Rows from block 6 of the image encoder of a small contrastive image-text model, named by matrix and row number. Rows with one number belong to one channel. Each number is 128 + 24 x the weight over its row's rms, rounded and kept within 0 to 255. All counts start at 0. Numbers have three digits each. After the name is the row's rms in percent of the matrix's.
After each channel's rows are labels from the 100 images, of 14976, where the channel reaches its highest value: "strongest on" is what is common among them. Only what is clearly more common there than usual is listed. The data: photos with spoken descriptions (Open Images, Localized Narratives). In brackets: how many of the 100, against the usual share in percent.
# convs0: first 3x3 conv (encoder.blocks.6.convs.0.weight, 112x112x3x3, each kernel summed), inputs 0-111
# convs1: second 3x3 conv (encoder.blocks.6.convs.1.weight, 112x112x3x3, transposed, each kernel summed), outputs 0-111

convs0.97 084:137116147097116093111118149128109119147113097094140121143151123076119170108118175118118109118100138089120146136118154103155129076117113137114130113074143088142122143135155157113161193137139082094131141092108095131118154119132139151134098107118120088145103125117142117087111123131101142141133077165109105092100130092125110133088094153109
convs1.97 073:145158148133120102149108078124153125152133093106098092125111112118139162150127090130159158130135102172131149103150094165122133134103112132109150128145142113132182149118152110118144121096148081164166154175094122087160106139124088117150127141162154121140155137110159152177112152144128149117100151153134104135141172120142101104135111083114
strongest on: text has "man" (36 vs 12.1); text has "holding" (36 vs 16.7)

convs0.63 086:120081148145122106106123137149126129144157137130122118123160084131145142124125120087127087067143081176124122078135139142090111104130159125124110141164171104124115114129138134118071110167129092150082133102061129118128152081144146111108131147114141159146132147135128097130125155155134149115120110138160122092098109131107142148107109129179
convs1.63 089:121174112157169179149104119164107143136110098101106100119132105127121141180138138114137112103139127124113181133147138149130115143119172126156109158140101109143181147081147121171121109113133116173155102125097121113102141111128176134118125102113140129139178090106126093166117132156119161133116099151101105165126097163123166138118113146133
strongest on: text has "wearing" (37 vs 12.6); text has "man" (36 vs 12.1); text has "woman" (26 vs 9.3)

convs0.69 075:141131148125147122150117127141181118127159129143133092112147065108129105119127165102130156146129146112130128080113093120159141164108147141068121130151127107068115145121125104124104123099133151150109088143095087136138098086108152139122095118160115066132140135167118122089100154114147136132122073093135134114148115137120125111093159113105
convs1.69 125:133106160133150137137093137142112068144153101149100097117127188136107136123163084144141106117150125164130135137145130129153134082136124104114148145156108131094134079119137138125120161095161204095116134109156159115119121105132082134138127130126142135105142173168125152112144131102142160125103123111114104122137128102126187158122130172161
strongest on: text has "wall" (42 vs 20.3)

convs0.3 096:118093105134122106135085126148153119126101113122142125157177115148097110147070108139135098142147115094143144110101118136090083180110155104080134142140195138106118120104118142113126095076107124097087124100109153123125145091101127161117137117103109134105112119130102097120123103101111114139122077147126108099140078103110112105130123144122
convs1.3 099:142091155120146112110130137098137113106148096130125166157111120110135145190120094119145126133103118158105164126119129120143122076147144111112122129122098128104125160118135118144124132154121148156108136121112096128125121123118091179110135157105116166139142119167095150168099156157125143157131147067108128210159134108152171121152142178121
strongest on: text has "lights" (36 vs 7.9)

convs0.109 118:142086117118116129132098143143119104138108126139110143114104117102145128131099134084105139124128100131142090153136131090121108150088089108121121151128149126158092151099049108157134157110147096086130162146141067141117108127067154118109108140117157084140125098131137121140126112126107159096128100136111137132124149121103110113176076120086
convs1.109 095:128162149088115120106148136173134148156120134186130178129079160147116132143100097137125126128138113162146131141096107153142106132163155166127140149097143110136156105142185098159111161119151164099160126138126120142092133120148154119149108098125132123105167110096066075148096143123116121132103122131122156108119152128138140082127136114160
strongest on: text has "wearing" (32 vs 12.6); text has "woman" (27 vs 9.3)

convs0.84 071:099142141071095099138107120124118142123148128105119110124166100095159124120103147090136086127169135150110143116100113117164131130140114092115167140105115135122166125105133183103152156103124105107093158094137138141137087089130145157143055121147125091101097134108130124103103107132094125127150145149097097144116114119116160090125086143145
convs1.84 090:101146108138107146147163113156101079123149098105121132136115129099083098136127130128118190153097098126142127084157120099133127098126158149113117108116116099097148133106127097136126108131091134138150110105170184114170100109098128141120125130136157179126137123173141138137114118105087184110071164114126152127172128119133131150127149126107
strongest on: text has "standing" (58 vs 23.3); text has "wall" (48 vs 20.3); text has "man" (36 vs 12.1); text has "holding" (36 vs 16.7)

convs0.111 078:126129113135121134113118105151114169104135092148114125104138123136111126162085127103148117159133092135134113118122129090142036113139127137102120139164143078120140072160161141120119122080100122163102112097102123120099112098113148117134082106103141093120083103125109101149134134102150150100148108148124149137124118168140170094128111119095
convs1.111 095:127080120145125166139127117103102157125122121063130102131145143154128122137088116118100104140109168097130113123143157110118115194129125135109142097131115066102127134140106143116139140113124155153108144142122095118086093153112101112123110114155119124161109127130083154113113151131091095184071111159115141174139181147154121123124129127120
strongest on: text has "lights" (29 vs 7.9)

convs0.33 111:111110125127121158149066123133121087145140094110132117098107112088141126126106112116135219147113124158173160083115092123070136139157127161122078170126130099148105139114099116137127140168147093103138122099153127097121133121125145114133078131116129133126118122136127104144155143150115130128132112145131124175098162101143115148155139102100
convs1.33 092:128141130110142172147154126138153126115115133129133136155129113126133111078127128103139101101178145118122133160115116121131119177100119124127121083117131165168153137130156105183133148150126120140123121129148098134106093064121108114152155104095100162159142141150123085124108104122133137133157080134132109108091123086126174173174110183138
strongest on: text has "wearing" (30 vs 12.6)

convs0.87 108:133161130119126145132108147115114087145114105092086113117137158136136174130137122139147097163201146154112132132140118128124131157096129108136121122135141165132085128147157124133112066088138107089113100125130083139143131093144115125074154124120117087158087165183096098120119119131121129155141100113134117085135112093105105138120136093109
convs1.87 084:088155176133126145125191109092100121122153104103121137106105107147086128139156113136134164172099071111136172128107081111152128086143147175117115134106133156125108151109146112123122139127140167179174137108097147127143106136168154115161154103168139136113117111137117107144095121108098137128159126108124144141113115128127112161161107148128
strongest on: text has "man" (35 vs 12.1)