From a checkpoint of a small contrastive image-text model.
Model: 7.78M parameters, 64-pixel images, encoder arch resnet, encoder norm batchnorm, encoder depths [2, 5, 5].
Training: muon at rate 0.0032, 6300 steps.
Data: trained on photos with spoken descriptions (Open Images, Localized Narratives), 50862 training examples, 15.9 epochs.
Rows from block 7 of the image encoder of a small contrastive image-text model, named by matrix and row number. Rows with one number belong to one channel. Each number is 500 + 50 x the weight over its row's rms, rounded and kept within 0 to 999. All counts start at 0. Numbers have three digits each.
After each channel's rows are labels from the 100 images, of 14976, where the channel reaches its highest value: "strongest on" is what is common among them. Only what is clearly more common there than usual is listed. The data: photos with spoken descriptions (Open Images, Localized Narratives). In brackets: how many of the 100.
# convs0: first 3x3 conv, stride 2 (encoder.blocks.7.convs.0.weight, 176x112x3x3, each kernel summed), inputs 84-111
# convs1: second 3x3 conv (encoder.blocks.7.convs.1.weight, 176x176x3x3, transposed, each kernel summed), outputs 90-119

convs0.120:541553541498448456467512525431516522448497432429497556488432385499498412474402487586
convs1.120:541470427517498556531479540513424584471528526582561541551506578482406496460441466516560530
strongest on: text has "wearing" (32)

convs0.95:509462506606547527499545485456468515476415495539493518601560464564538492490486492496
convs1.95:558499538544481485624472466475500530529572553588527564546425379428509485435435503470542582
strongest on: text has "wearing" (34)

convs0.124:560517554568548472475584383479453602438469419497497477505550427520431488418480569477
convs1.124:407573446501449463439501526477476456482535556514502500380564493453582484475564499512499493
strongest on: text has "wall" (44); text has "wearing" (35)

convs0.71:504575363544518522498486514541477461473475547474439461457476484544504532484480539542
convs1.71:472448519446481513482501530446583462436480431508440490517429455447479453403401477440532445
strongest on: text has "standing" (50); text has "two" (29); text has "woman" (25)

convs0.75:358497491495427485515549579499439538504419508487525429586501488464484503486552525509
convs1.75:464566495432471501607533553545451528415575493527441461514460497409467502469497438389539562
strongest on: text has "standing" (51); text has "wall" (41); text has "wearing" (40); text has "man" (35)

convs0.82:392434423532587477497538510444467477487491506447463469531502505424532522548448519599
convs1.82:478563431567422583529404511528487465463503530579438536531541479379503546504525484470554479
strongest on: text has "holding" (40); text has "two" (29)

convs0.101:473486448482497480525491461423554463466418443523447513474460455448494487403404515512
convs1.101:558486519501368540523480510528490446469502520558538498586536543445505553483382513494480578
strongest on: text has "man" (37); text has "wearing" (36)

convs0.50:536550511558492485497464465456489530578591455456495524494552465479536519579458324433
convs1.50:538498507524554488472514609450571500554550519488559571419513557439435507519456517460551425
strongest on: text has "sky" (58)

convs0.22:514470527442491570468538411519456501461636454449448558528557556500513515529482433429
convs1.22:504480478383490401528549528374400415556501464481487515537557504504530564525533422476433538
strongest on: text has "table" (32); text has "man" (30)

convs0.162:459522439512493407505548446480506448437505382495497550517467442511478537421500447501
convs1.162:523478437506513506510518494526465576535610395440554492415513483513539486415617534431548524
strongest on: text has "wall" (49); text has "holding" (36); text has "two" (32); text has "table" (31)

convs0.114:483422519494455482542530425478477472544451549543439483591498507471456593474484468574
convs1.114:526507492473524491545498520514531515484495457468492518465505425500390497460490501491485556
strongest on: text has "black" (25)

convs0.172:384424525402443482499587457532491522559450472562556568526465543552499429442516487573
convs1.172:573374486586495550505454518548454532558510496409511553561407551538459476550472548502504484
strongest on: text has "man" (32)

convs0.29:446536507489541465552421531442452456519455526440470442509383502497470488466519576452
convs1.29:588425561478417557474448510472511488458559489579446518541466550472502493515412499472424482
strongest on: text has "wearing" (38); text has "man" (33); text has "woman" (26)

convs0.49:528533562468465537479546499495516564445425478365497569500445477447462443534453517556
convs1.49:447457500436499475537559455406473452524457647486558430547427426437497472476483479531430512
strongest on: text has "standing" (52); text has "wall" (51); text has "wearing" (38); text has "holding" (38)

convs0.85:507502517449500498480441501409520492502577569411476478469473494486508514385438448493
convs1.85:513493569477400530443481420535575554556518469467467591573583498538577552519465534515485499
strongest on: text has "standing" (53); text has "man" (32)

convs0.16:500537488518504536526401488459490440501571497471476539492490470498543415525482432418
convs1.16:529450525465508452502474496474502560546504553525499578518462463461525501549430483463534529
strongest on: text has "people" (50); text has "sitting" (41); text has "table" (35)

convs0.79:534467428549454472467472567561539450512449373483454500470466551556530514497441506426
convs1.79:549412441494468477492525506521488460486494518556551515473501538544607461428478500508555535
strongest on: text has "table" (31)

convs0.173:515528490485456495505516545517502422500482552571477428539499492514549566455469568506
convs1.173:477547503465538544484501413497508424469468516541525444589566433539557516453473490508548429
strongest on: text has "wearing" (32)

convs0.84:545477544509464464460579513550474498532557478502530544473364578513554522461491496490
convs1.84:559458461512487450527534442371551496513625486494525574531444546602539514505498502565546495
strongest on: text has "standing" (59); text has "man" (33)

convs0.78:475544468537429536525453492451471517480367437500468603538384503501428518480464490566
convs1.78:519418511452479550536435560517529390522522376500460471550554563491525554473408533484554542
strongest on: text has "standing" (47); text has "sitting" (41); text has "man" (37); text has "table" (31)

convs0.64:565489588600425559523485468525530511566591463502493464498565471466493539551495491408
convs1.64:505542501546504506556561532447493515490608575441540433427372544438517422485567527560647496
strongest on: text has "lights" (26)

convs0.88:403547443515397543522477474527520418514484472524493508481513465565487429485517572444
convs1.88:495521539538480484469534534461447492456555468524480539506520358525595538410461615488500462
strongest on: text has "black" (26)

convs0.6:455491454534499513466561568541532470469412440454463452479434453480493459528527481500
convs1.6:486511528436455412464532438552555651512592538572531470506468522566474487495550505540576420
strongest on: text has "building" (27)

convs0.112:499500524513456506489502406484513545465417531462459552511434464517511497554504505417
convs1.112:538524475421537581460538532452517574525536430475546460503496476472473563482497506358485494
strongest on: text has "woman" (28)