{"train_examples": 50862, "loss": "softmax", "text_encoder_norm": "layernorm", "momentum": 0.95}
Rows from block 9 of the image encoder of a small contrastive image-text model, named by matrix and row number. Rows with one number belong to one channel. Each number is 200 + 20 x the weight over its row's rms, rounded and kept within 0 to 999. All counts start at 0. After the name is the row's rms in percent of the matrix's.
After each channel's rows are labels from the 100 images, of 14976, where the channel reaches its highest value: "top examples" is what is common among them; "place" is the part of the image that holds the peak. Only what is clearly more common there than usual is listed. The data: photos with spoken descriptions (Open Images, Localized Narratives).
# convs0: first 3x3 conv (encoder.blocks.9.convs.0.weight, 176x176x3x3, each kernel summed), inputs 44-87
# convs1: second 3x3 conv (encoder.blocks.9.convs.1.weight, 176x176x3x3, transposed, each kernel summed), outputs 44-87

convs0.23,094,179,222,219,210,233,190,216,186,206,232,169,175,176,211,206,201,188,193,194,228,145,174,156,209,216,189,186,186,202,227,191,173,181,201,193,202,210,179,209,175,178,193,187,164
convs1.23,087,239,210,189,237,192,203,202,226,195,199,176,200,197,212,224,216,209,145,220,193,209,175,201,183,173,204,165,182,184,214,187,230,180,209,188,186,193,191,205,228,215,186,203,174
top examples: text has "two"; text has "wearing"; text has "smiling"
place: top centre

convs0.60,085,204,187,166,211,158,200,186,175,174,192,186,203,183,192,162,201,190,208,185,223,188,184,177,157,203,177,217,242,188,194,192,191,192,225,207,180,210,188,236,201,163,207,206,212
convs1.60,097,191,234,176,197,176,200,194,226,201,205,208,193,184,226,130,175,233,193,228,179,202,223,200,217,207,134,215,192,219,204,208,214,186,178,238,193,207,187,190,222,226,169,184,200
top examples: text has "holding"; text has "man"
place: middle right

convs0.172,109,209,169,190,187,211,197,196,174,207,181,191,181,207,181,158,209,208,198,185,173,173,211,196,174,222,249,196,187,178,215,197,202,190,229,179,197,180,223,209,194,188,199,189,184
convs1.172,085,241,189,201,209,183,191,231,241,188,242,209,197,191,193,215,242,190,209,204,204,185,225,174,196,202,177,170,217,186,203,172,216,211,178,182,199,172,199,182,210,171,171,196,207
top examples: text has "trees"; text has "sky"
place: top right

convs0.165,102,210,170,213,195,177,223,194,188,178,187,186,224,174,181,157,201,183,186,200,165,211,189,216,218,225,177,163,246,262,245,216,190,181,170,204,206,226,182,208,204,193,209,208,175
convs1.165,108,217,214,216,200,173,218,166,214,170,214,189,237,163,209,210,200,201,193,205,194,203,213,222,207,218,171,222,206,228,209,196,202,219,186,208,247,228,195,197,203,207,240,201,187
top examples: text has "standing"
place: bottom centre

convs0.142,128,218,188,212,185,195,204,148,203,168,175,202,198,189,196,157,204,193,198,180,165,201,195,201,198,214,193,165,172,198,203,208,201,185,236,172,207,189,184,195,220,184,216,244,192
convs1.142,105,196,193,216,215,160,214,156,185,212,213,214,181,210,147,185,169,227,199,201,213,188,165,179,180,219,170,202,216,219,180,197,210,201,220,195,209,205,182,189,215,198,220,177,203
top examples: text has "man"; text has "wearing"
place: centre

convs0.122,075,194,215,205,192,195,213,220,197,228,217,192,239,172,232,182,190,208,215,199,189,152,197,180,218,198,216,199,239,225,233,198,215,195,171,179,199,187,181,189,210,196,175,229,222
convs1.122,087,220,174,218,198,229,192,185,222,181,209,164,220,191,169,208,172,200,213,182,193,187,228,177,174,201,195,231,209,238,205,205,166,230,203,201,228,202,229,191,216,215,182,216,233
top examples: text has "standing"; text has "man"; text has "wearing"
place: centre; middle left

convs0.41,115,216,196,205,180,203,202,163,195,209,181,161,199,192,159,187,193,170,193,246,170,191,206,143,205,197,185,183,176,190,213,170,188,208,229,217,194,180,176,207,190,198,181,193,183
convs1.41,104,195,214,192,197,193,222,220,208,184,194,223,224,198,244,212,234,188,185,144,179,231,211,166,183,209,207,172,219,216,234,184,199,228,200,201,210,204,209,219,202,213,183,206,197
top examples: text has "trees"; text has "sky"; text has "grass"; text has "bottom"
place: top right

convs0.109,075,183,227,192,206,205,208,207,240,189,217,190,193,182,164,174,199,164,190,205,193,189,163,200,211,161,218,193,202,193,243,190,186,185,211,227,172,181,235,192,180,204,222,182,226
convs1.109,089,202,203,200,230,207,200,189,188,212,188,183,182,210,152,208,161,217,224,186,208,178,177,195,168,176,220,224,196,217,204,177,158,191,184,223,192,161,179,196,184,218,173,255,190
top examples: text has "standing"; text has "wearing"; text has "man"
place: centre

convs0.106,103,182,200,195,193,181,175,209,182,189,191,189,195,182,190,207,161,195,203,168,228,194,179,217,173,224,210,193,173,157,199,181,207,205,212,165,188,194,178,181,227,190,234,194,181
convs1.106,116,191,215,240,214,213,204,219,207,209,200,198,217,183,191,222,213,192,206,179,199,211,172,205,215,206,221,199,210,210,193,193,203,193,163,243,210,214,203,237,187,183,183,214,208
top examples: text has "trees"; text has "sky"; text has "road"; text has "buildings"
place: bottom right

convs0.34,101,223,184,214,180,187,193,191,181,214,182,183,204,194,187,186,214,190,240,179,188,209,163,194,185,220,218,202,180,184,186,193,219,234,199,227,206,207,171,223,207,203,178,236,181
convs1.34,116,191,219,201,200,194,205,221,176,211,172,175,269,223,205,184,213,204,215,182,180,172,177,177,219,223,218,212,229,200,215,212,196,181,203,188,184,190,195,192,213,166,190,235,217
top examples: text has "standing"; text has "wall"; text has "people"; text has "sitting"
place: top centre

convs0.35,072,183,186,253,195,181,179,167,183,203,168,190,172,211,160,211,212,210,177,222,207,226,180,209,150,200,207,186,197,230,201,220,202,188,177,169,222,198,193,197,218,233,170,217,189
convs1.35,081,192,192,204,204,209,184,194,181,177,243,228,188,212,202,178,191,221,193,171,202,199,179,173,204,202,205,207,218,186,212,198,185,201,197,194,203,191,225,190,224,189,212,197,199
top examples: text has "wearing"; text has "person"; text has "black"
place: middle right

convs0.22,072,209,202,213,214,203,208,199,199,201,207,202,213,180,216,207,145,229,267,183,213,168,182,242,177,200,209,216,217,185,213,223,193,196,192,218,213,191,224,201,170,225,215,205,227
convs1.22,085,226,213,178,181,211,197,176,199,196,220,168,201,171,178,163,169,224,242,226,213,212,208,180,176,203,195,200,180,194,207,187,241,230,227,149,179,215,193,183,202,180,227,177,204
top examples: text has "wearing"; text has "woman"
place: centre

convs0.113,096,205,195,183,194,195,208,185,225,215,194,219,198,196,210,203,232,215,263,221,188,189,204,209,181,181,178,187,211,197,190,211,212,169,209,196,185,199,214,203,205,218,189,184,170
convs1.113,086,227,232,166,169,194,205,182,182,182,207,163,195,208,218,189,226,185,194,215,221,239,224,219,203,176,157,185,222,191,173,212,194,198,212,196,210,250,202,196,198,187,171,184,179
top examples: text has "woman"
place: top left

convs0.79,079,203,197,204,170,199,268,195,226,190,218,170,181,205,227,195,191,220,143,230,193,213,213,194,172,186,214,211,199,208,173,188,183,227,182,181,173,208,229,195,201,205,194,186,164
convs1.79,113,230,198,178,201,202,202,181,195,206,199,207,199,188,206,187,208,221,197,241,223,204,252,193,203,205,154,212,225,211,192,204,186,178,181,212,218,215,189,162,194,213,212,192,222
top examples: text has "people"; text has "sitting"; text has "standing"; text has "wall"
place: top centre

convs0.90,122,192,187,193,180,235,210,207,192,228,215,180,187,252,187,207,201,204,218,210,190,181,198,215,205,196,170,181,192,188,199,188,210,200,170,210,230,218,198,194,204,184,185,191,237
convs1.90,118,209,186,233,252,169,204,192,169,198,203,185,224,173,250,193,178,255,227,215,197,196,186,221,194,171,185,194,157,192,168,187,224,221,177,242,208,174,197,182,222,208,203,205,180
top examples: text has "people"; text has "standing"
place: top centre

convs0.82,088,132,206,188,207,230,183,177,218,170,200,206,195,224,174,194,175,196,239,229,218,197,224,180,234,190,175,197,184,221,244,203,176,208,189,199,208,232,179,193,206,203,226,193,188
convs1.82,100,194,181,211,189,206,206,182,180,194,178,193,198,205,226,201,194,231,236,204,244,178,177,205,189,205,213,194,191,246,208,203,199,204,166,193,253,163,195,170,217,225,186,197,174
top examples: text has "wearing"
place: centre

convs0.161,080,196,191,222,207,183,205,185,198,170,181,211,218,214,208,150,237,195,199,204,200,221,184,160,214,174,195,193,164,211,195,200,196,160,176,208,207,200,190,202,196,147,209,183,227
convs1.161,082,208,214,198,192,182,208,200,207,190,215,178,189,188,185,230,192,230,189,178,227,179,206,192,229,215,208,244,212,203,187,217,220,187,190,176,203,201,210,193,210,176,219,197,192
top examples: text has "man"; text has "sitting"; text has "wearing"
place: middle right; centre

convs0.16,116,208,176,213,193,206,225,213,209,211,200,195,189,209,177,182,135,192,186,197,193,194,207,155,188,227,183,216,188,174,211,227,212,214,204,196,130,196,202,201,204,162,221,229,186
convs1.16,103,207,194,206,213,202,200,174,218,172,195,192,189,197,188,199,164,212,225,190,199,202,212,234,207,232,219,180,201,202,203,198,223,193,189,207,257,204,194,204,191,198,195,167,234
top examples: text has "wall"; text has "holding"; text has "man"; text has "wearing"
place: centre

convs0.61,111,159,208,207,203,206,178,230,200,190,193,181,226,192,210,185,266,209,240,209,194,156,190,169,178,182,209,185,227,174,201,196,250,195,188,201,254,172,191,188,207,209,198,180,188
convs1.61,112,217,168,203,210,186,223,211,180,196,212,161,181,193,203,184,235,247,175,185,221,207,235,190,201,197,187,204,223,173,159,156,215,187,223,188,171,195,211,220,236,218,167,220,215
top examples: text has "wall"; text has "sitting"; text has "table"; text has "chairs"
place: centre

convs0.21,106,225,201,161,208,215,204,162,187,158,194,185,217,195,195,200,242,204,191,171,165,205,210,205,200,202,169,201,195,210,192,233,177,174,190,205,232,191,185,230,225,182,177,180,204
convs1.21,106,168,186,200,200,214,186,203,184,198,186,166,219,198,227,170,179,213,206,190,198,164,180,211,185,187,191,223,213,227,212,176,189,198,206,173,219,200,191,216,222,215,197,199,229
top examples: text has "standing"; text has "wearing"
place: bottom centre; centre

convs0.112,106,196,181,177,182,167,207,162,200,195,191,171,198,215,206,172,213,226,187,205,171,200,173,210,197,211,228,223,160,175,155,198,183,215,169,211,209,235,201,197,210,181,226,169,219
convs1.112,091,181,192,185,183,204,193,234,223,190,217,188,214,199,211,186,180,212,215,183,206,190,182,195,240,259,185,217,215,191,185,207,225,190,214,181,227,185,218,191,220,179,222,158,223
top examples: text has "person"; text has "black"
place: bottom left

convs0.31,084,171,183,214,180,205,201,184,206,168,187,230,191,193,177,188,220,202,154,199,178,235,211,214,195,169,196,174,188,189,204,203,231,229,174,196,190,200,164,192,197,212,198,197,182
convs1.31,097,212,166,223,217,161,192,176,212,196,192,181,197,214,185,197,205,193,210,186,201,257,205,202,164,166,189,226,198,201,172,219,170,199,170,197,214,197,210,221,184,198,179,238,137
top examples: text has "trees"
place: top left

convs0.85,096,231,176,153,197,176,210,234,197,210,196,189,233,202,191,212,241,188,181,202,192,227,223,189,198,168,223,190,221,198,242,204,184,211,191,214,206,176,168,227,187,197,202,179,186
convs1.85,111,210,194,200,230,187,181,226,206,199,184,170,203,218,188,223,190,224,201,186,202,174,203,223,195,137,205,223,187,197,176,185,203,202,194,215,215,174,206,219,229,225,210,208,215
top examples: text has "standing"; text has "wearing"; text has "man"
place: bottom centre

convs0.48,106,174,192,200,226,201,194,161,176,222,183,171,244,198,214,175,234,215,193,184,213,230,173,223,225,200,153,197,199,180,237,195,193,195,199,191,228,199,195,209,197,197,204,202,198
convs1.48,107,231,172,232,224,168,197,212,185,222,181,235,178,207,185,191,236,195,203,174,224,211,206,174,205,186,179,207,226,203,190,212,206,218,198,210,171,176,196,182,199,206,208,225,195
top examples: text has "wearing"; text has "man"; text has "smiling"; text has "woman"
place: centre

convs0.135,087,176,219,153,200,194,211,211,209,201,204,198,233,214,226,216,198,203,196,171,173,226,194,163,169,209,200,192,209,180,208,220,185,196,193,218,181,223,202,189,201,216,218,192,183
convs1.135,098,190,218,200,188,241,213,189,210,202,183,177,173,195,218,180,196,233,207,206,208,210,218,153,188,187,182,210,190,196,204,178,155,228,174,222,219,223,220,214,201,210,179,176,218
top examples: text has "wearing"; text has "woman"
place: centre