config.yaml
dataset: "photos with spoken descriptions (Open Images, Localized Narratives)"
train_examples: 50862
text_encoder_causal: false
text_encoder_width: 192
text_encoder_activation: "gelu"
text_encoder_bias: "none"
residual_init: "zero_last"
optimizer: "muon"
momentum: 0.95
lr_schedule: "step"
Rows from block 7 of the image encoder of a small contrastive image-text model, named by matrix and row number. Rows with one number belong to one channel. Each number is 500 + 25 x the weight over its row's rms, rounded and kept within 0 to 999. All counts start at 0. Numbers have three digits each.
After each channel's rows are labels from the 100 images, of 14976, where the channel reaches its highest value: "responds to" is what is common among them; "peak at" is the part of the image that holds the peak. Only what is clearly more common there than usual is listed. The data: photos with spoken descriptions (Open Images, Localized Narratives).
# convs0: first 3x3 conv, stride 2 (encoder.blocks.7.convs.0.weight, 176x112x3x3, each kernel summed), inputs 56-83
# convs1: second 3x3 conv (encoder.blocks.7.convs.1.weight, 176x176x3x3, transposed, each kernel summed), outputs 60-89

convs0.101:483500512486536518475504494477500468465487486489505516457512460453514501512482546522
convs1.101:491531554518489481479479482513483508521490505502526503504534474532483521526497494490509507
responds to: text has "man"; text has "wearing"
peak at: top centre

convs0.172:525496468458508479485502475520495484457471502489506496487449485478555493523494483468
convs1.172:517487493495493531492512507491519512491512494515504501535553518502464511486524506550501480
responds to: text has "man"
peak at: top centre

convs0.118:490497462481452491454456492491514540454486493508517468458477515500472502501485462508
convs1.118:540514503537518521485545528471525458507489511429491525522439505491497538517525491450522527
responds to: text has "standing"; text has "man"
peak at: middle right

convs0.149:474468537517512473518478458450518514506478503477529529493500518482450464489486486529
convs1.149:516506506502510540504529502521566508504484475446524486501491457481507508486500499506488462
responds to: text has "grass"
peak at: top left

convs0.171:501533552490429527539505492481490456513542486515481513453479488501477464519489465531
convs1.171:541504516550546489497533479442481492509486486479531523504509542509499512501544502518497490
responds to: text has "man"; text has "table"
peak at: middle right

convs0.29:460491490497533523455489523528470511502462505536505481524479465526470499540507501550
convs1.29:543503518484576480525523485467486502471496540490514477533495472487504503505493500449526454
responds to: text has "wearing"; text has "man"; text has "woman"
peak at: top centre

convs0.139:468511477482502500468432485544502553470457471504494483539519485524484470499483468469
convs1.139:529493516494442527495503449496451533474509487516456495476539504480515524488489497510519576
responds to: text has "wall"; text has "holding"; text has "man"; text has "two"
peak at: top right; top centre

convs0.5:507556498474531552485507479522507475493500511482446498501473486440461475486490557496
convs1.5:524508532515484486499472493522533507488516535466487510483497497519485517519510481516533500
responds to: text has "wearing"; text has "man"
peak at: centre

convs0.112:484492491436545495481492484465486492468439520514494478497533513563474476513457451479
convs1.112:487514495463488556485520472503543507469514502520541521503487534494522502501519453533499507
responds to: text has "woman"
peak at: top centre

convs0.120:493500490507576487527483484499494473504486517494517509463504503505458531495492481453
convs1.120:490503488471506532512459520446465533521495516526497560528473459461487466462476489506483505
responds to: text has "wearing"
peak at: top centre

convs0.75:461435493451495475483503538491487455516472504495555498483501462498502502518526468517
convs1.75:534460491488530555514539493489523486480457496461507468487496515489510482512533524461529502
responds to: text has "standing"; text has "wall"; text has "wearing"; text has "man"
peak at: top centre

convs0.1:450496485442530483501469444528522495466484497457513485512462558441487485503506490483
convs1.1:535458503510497504477461488497551493480516506496449502529504501455521561443495519488483523
responds to: text has "sitting"
peak at: top left; top right

convs0.36:507483505527434534506530482507487490512578501530492501489506469478472476494497479502
convs1.36:522536490528513568491511546451511498530507447520497502549520519498489497518517484508479483
responds to: text has "man"; text has "two"; text has "woman"
peak at: middle right

convs0.161:514521485537525524515460509525498485511440517453488472540525484531530499466492485482
convs1.161:514511498504484520500494487496465460528469485478499501487495489472464490521463532532489534
responds to: text has "standing"
peak at: centre

convs0.60:518494446479439476472534519508494482480505522552511516484513493500476469544489485526
convs1.60:576533471474551471488529519464472483466491510511547493515505477490476527515525521503512518
responds to: text has "man"
peak at: middle right

convs0.65:523476504477571485459449522521516520518509483490456493472480507506498492481458544506
convs1.65:464516525533523556535483474494472514470522489506490497534519535512500494508498420488504515
responds to: text has "wearing"; text has "woman"
peak at: centre

convs0.95:543514518531529486563473494502545518493482501478494482493535486498487463545469518456
convs1.95:490501507452496509529489510478465489469521506495525517492487520472482519511505519459497525
responds to: text has "wearing"
peak at: top centre

convs0.162:506456465492464399490500475519479471508428460488506508521500501505522465492497474504
convs1.162:555456482478496515465483468443509477446461485508517478539532505492516501509523507492472505
responds to: text has "wall"; text has "holding"; text has "two"; text has "table"
peak at: top centre; top right

convs0.49:495469495504544483466528458520499536545502499494501493513547527530459497513498468478
convs1.49:498537538505501551496521504507497503501529492527495508487496472513476515485509486526463555
responds to: text has "standing"; text has "wall"; text has "wearing"; text has "holding"
peak at: top centre

convs0.76:436482468556533478454468471469532487518523488492498516513510495569453474474484486521
convs1.76:481512466503485489498522541525483569482507419483511493485480477517498474552471509470459528
responds to: text has "people"
peak at: middle right

convs0.153:578488534523470509497529511535479538496550494475498485517492493510493461531476541465
convs1.153:506503488498516491509512509479460477506473505482472508510487457477483473505492491451485478
responds to: text has "wearing"
peak at: middle right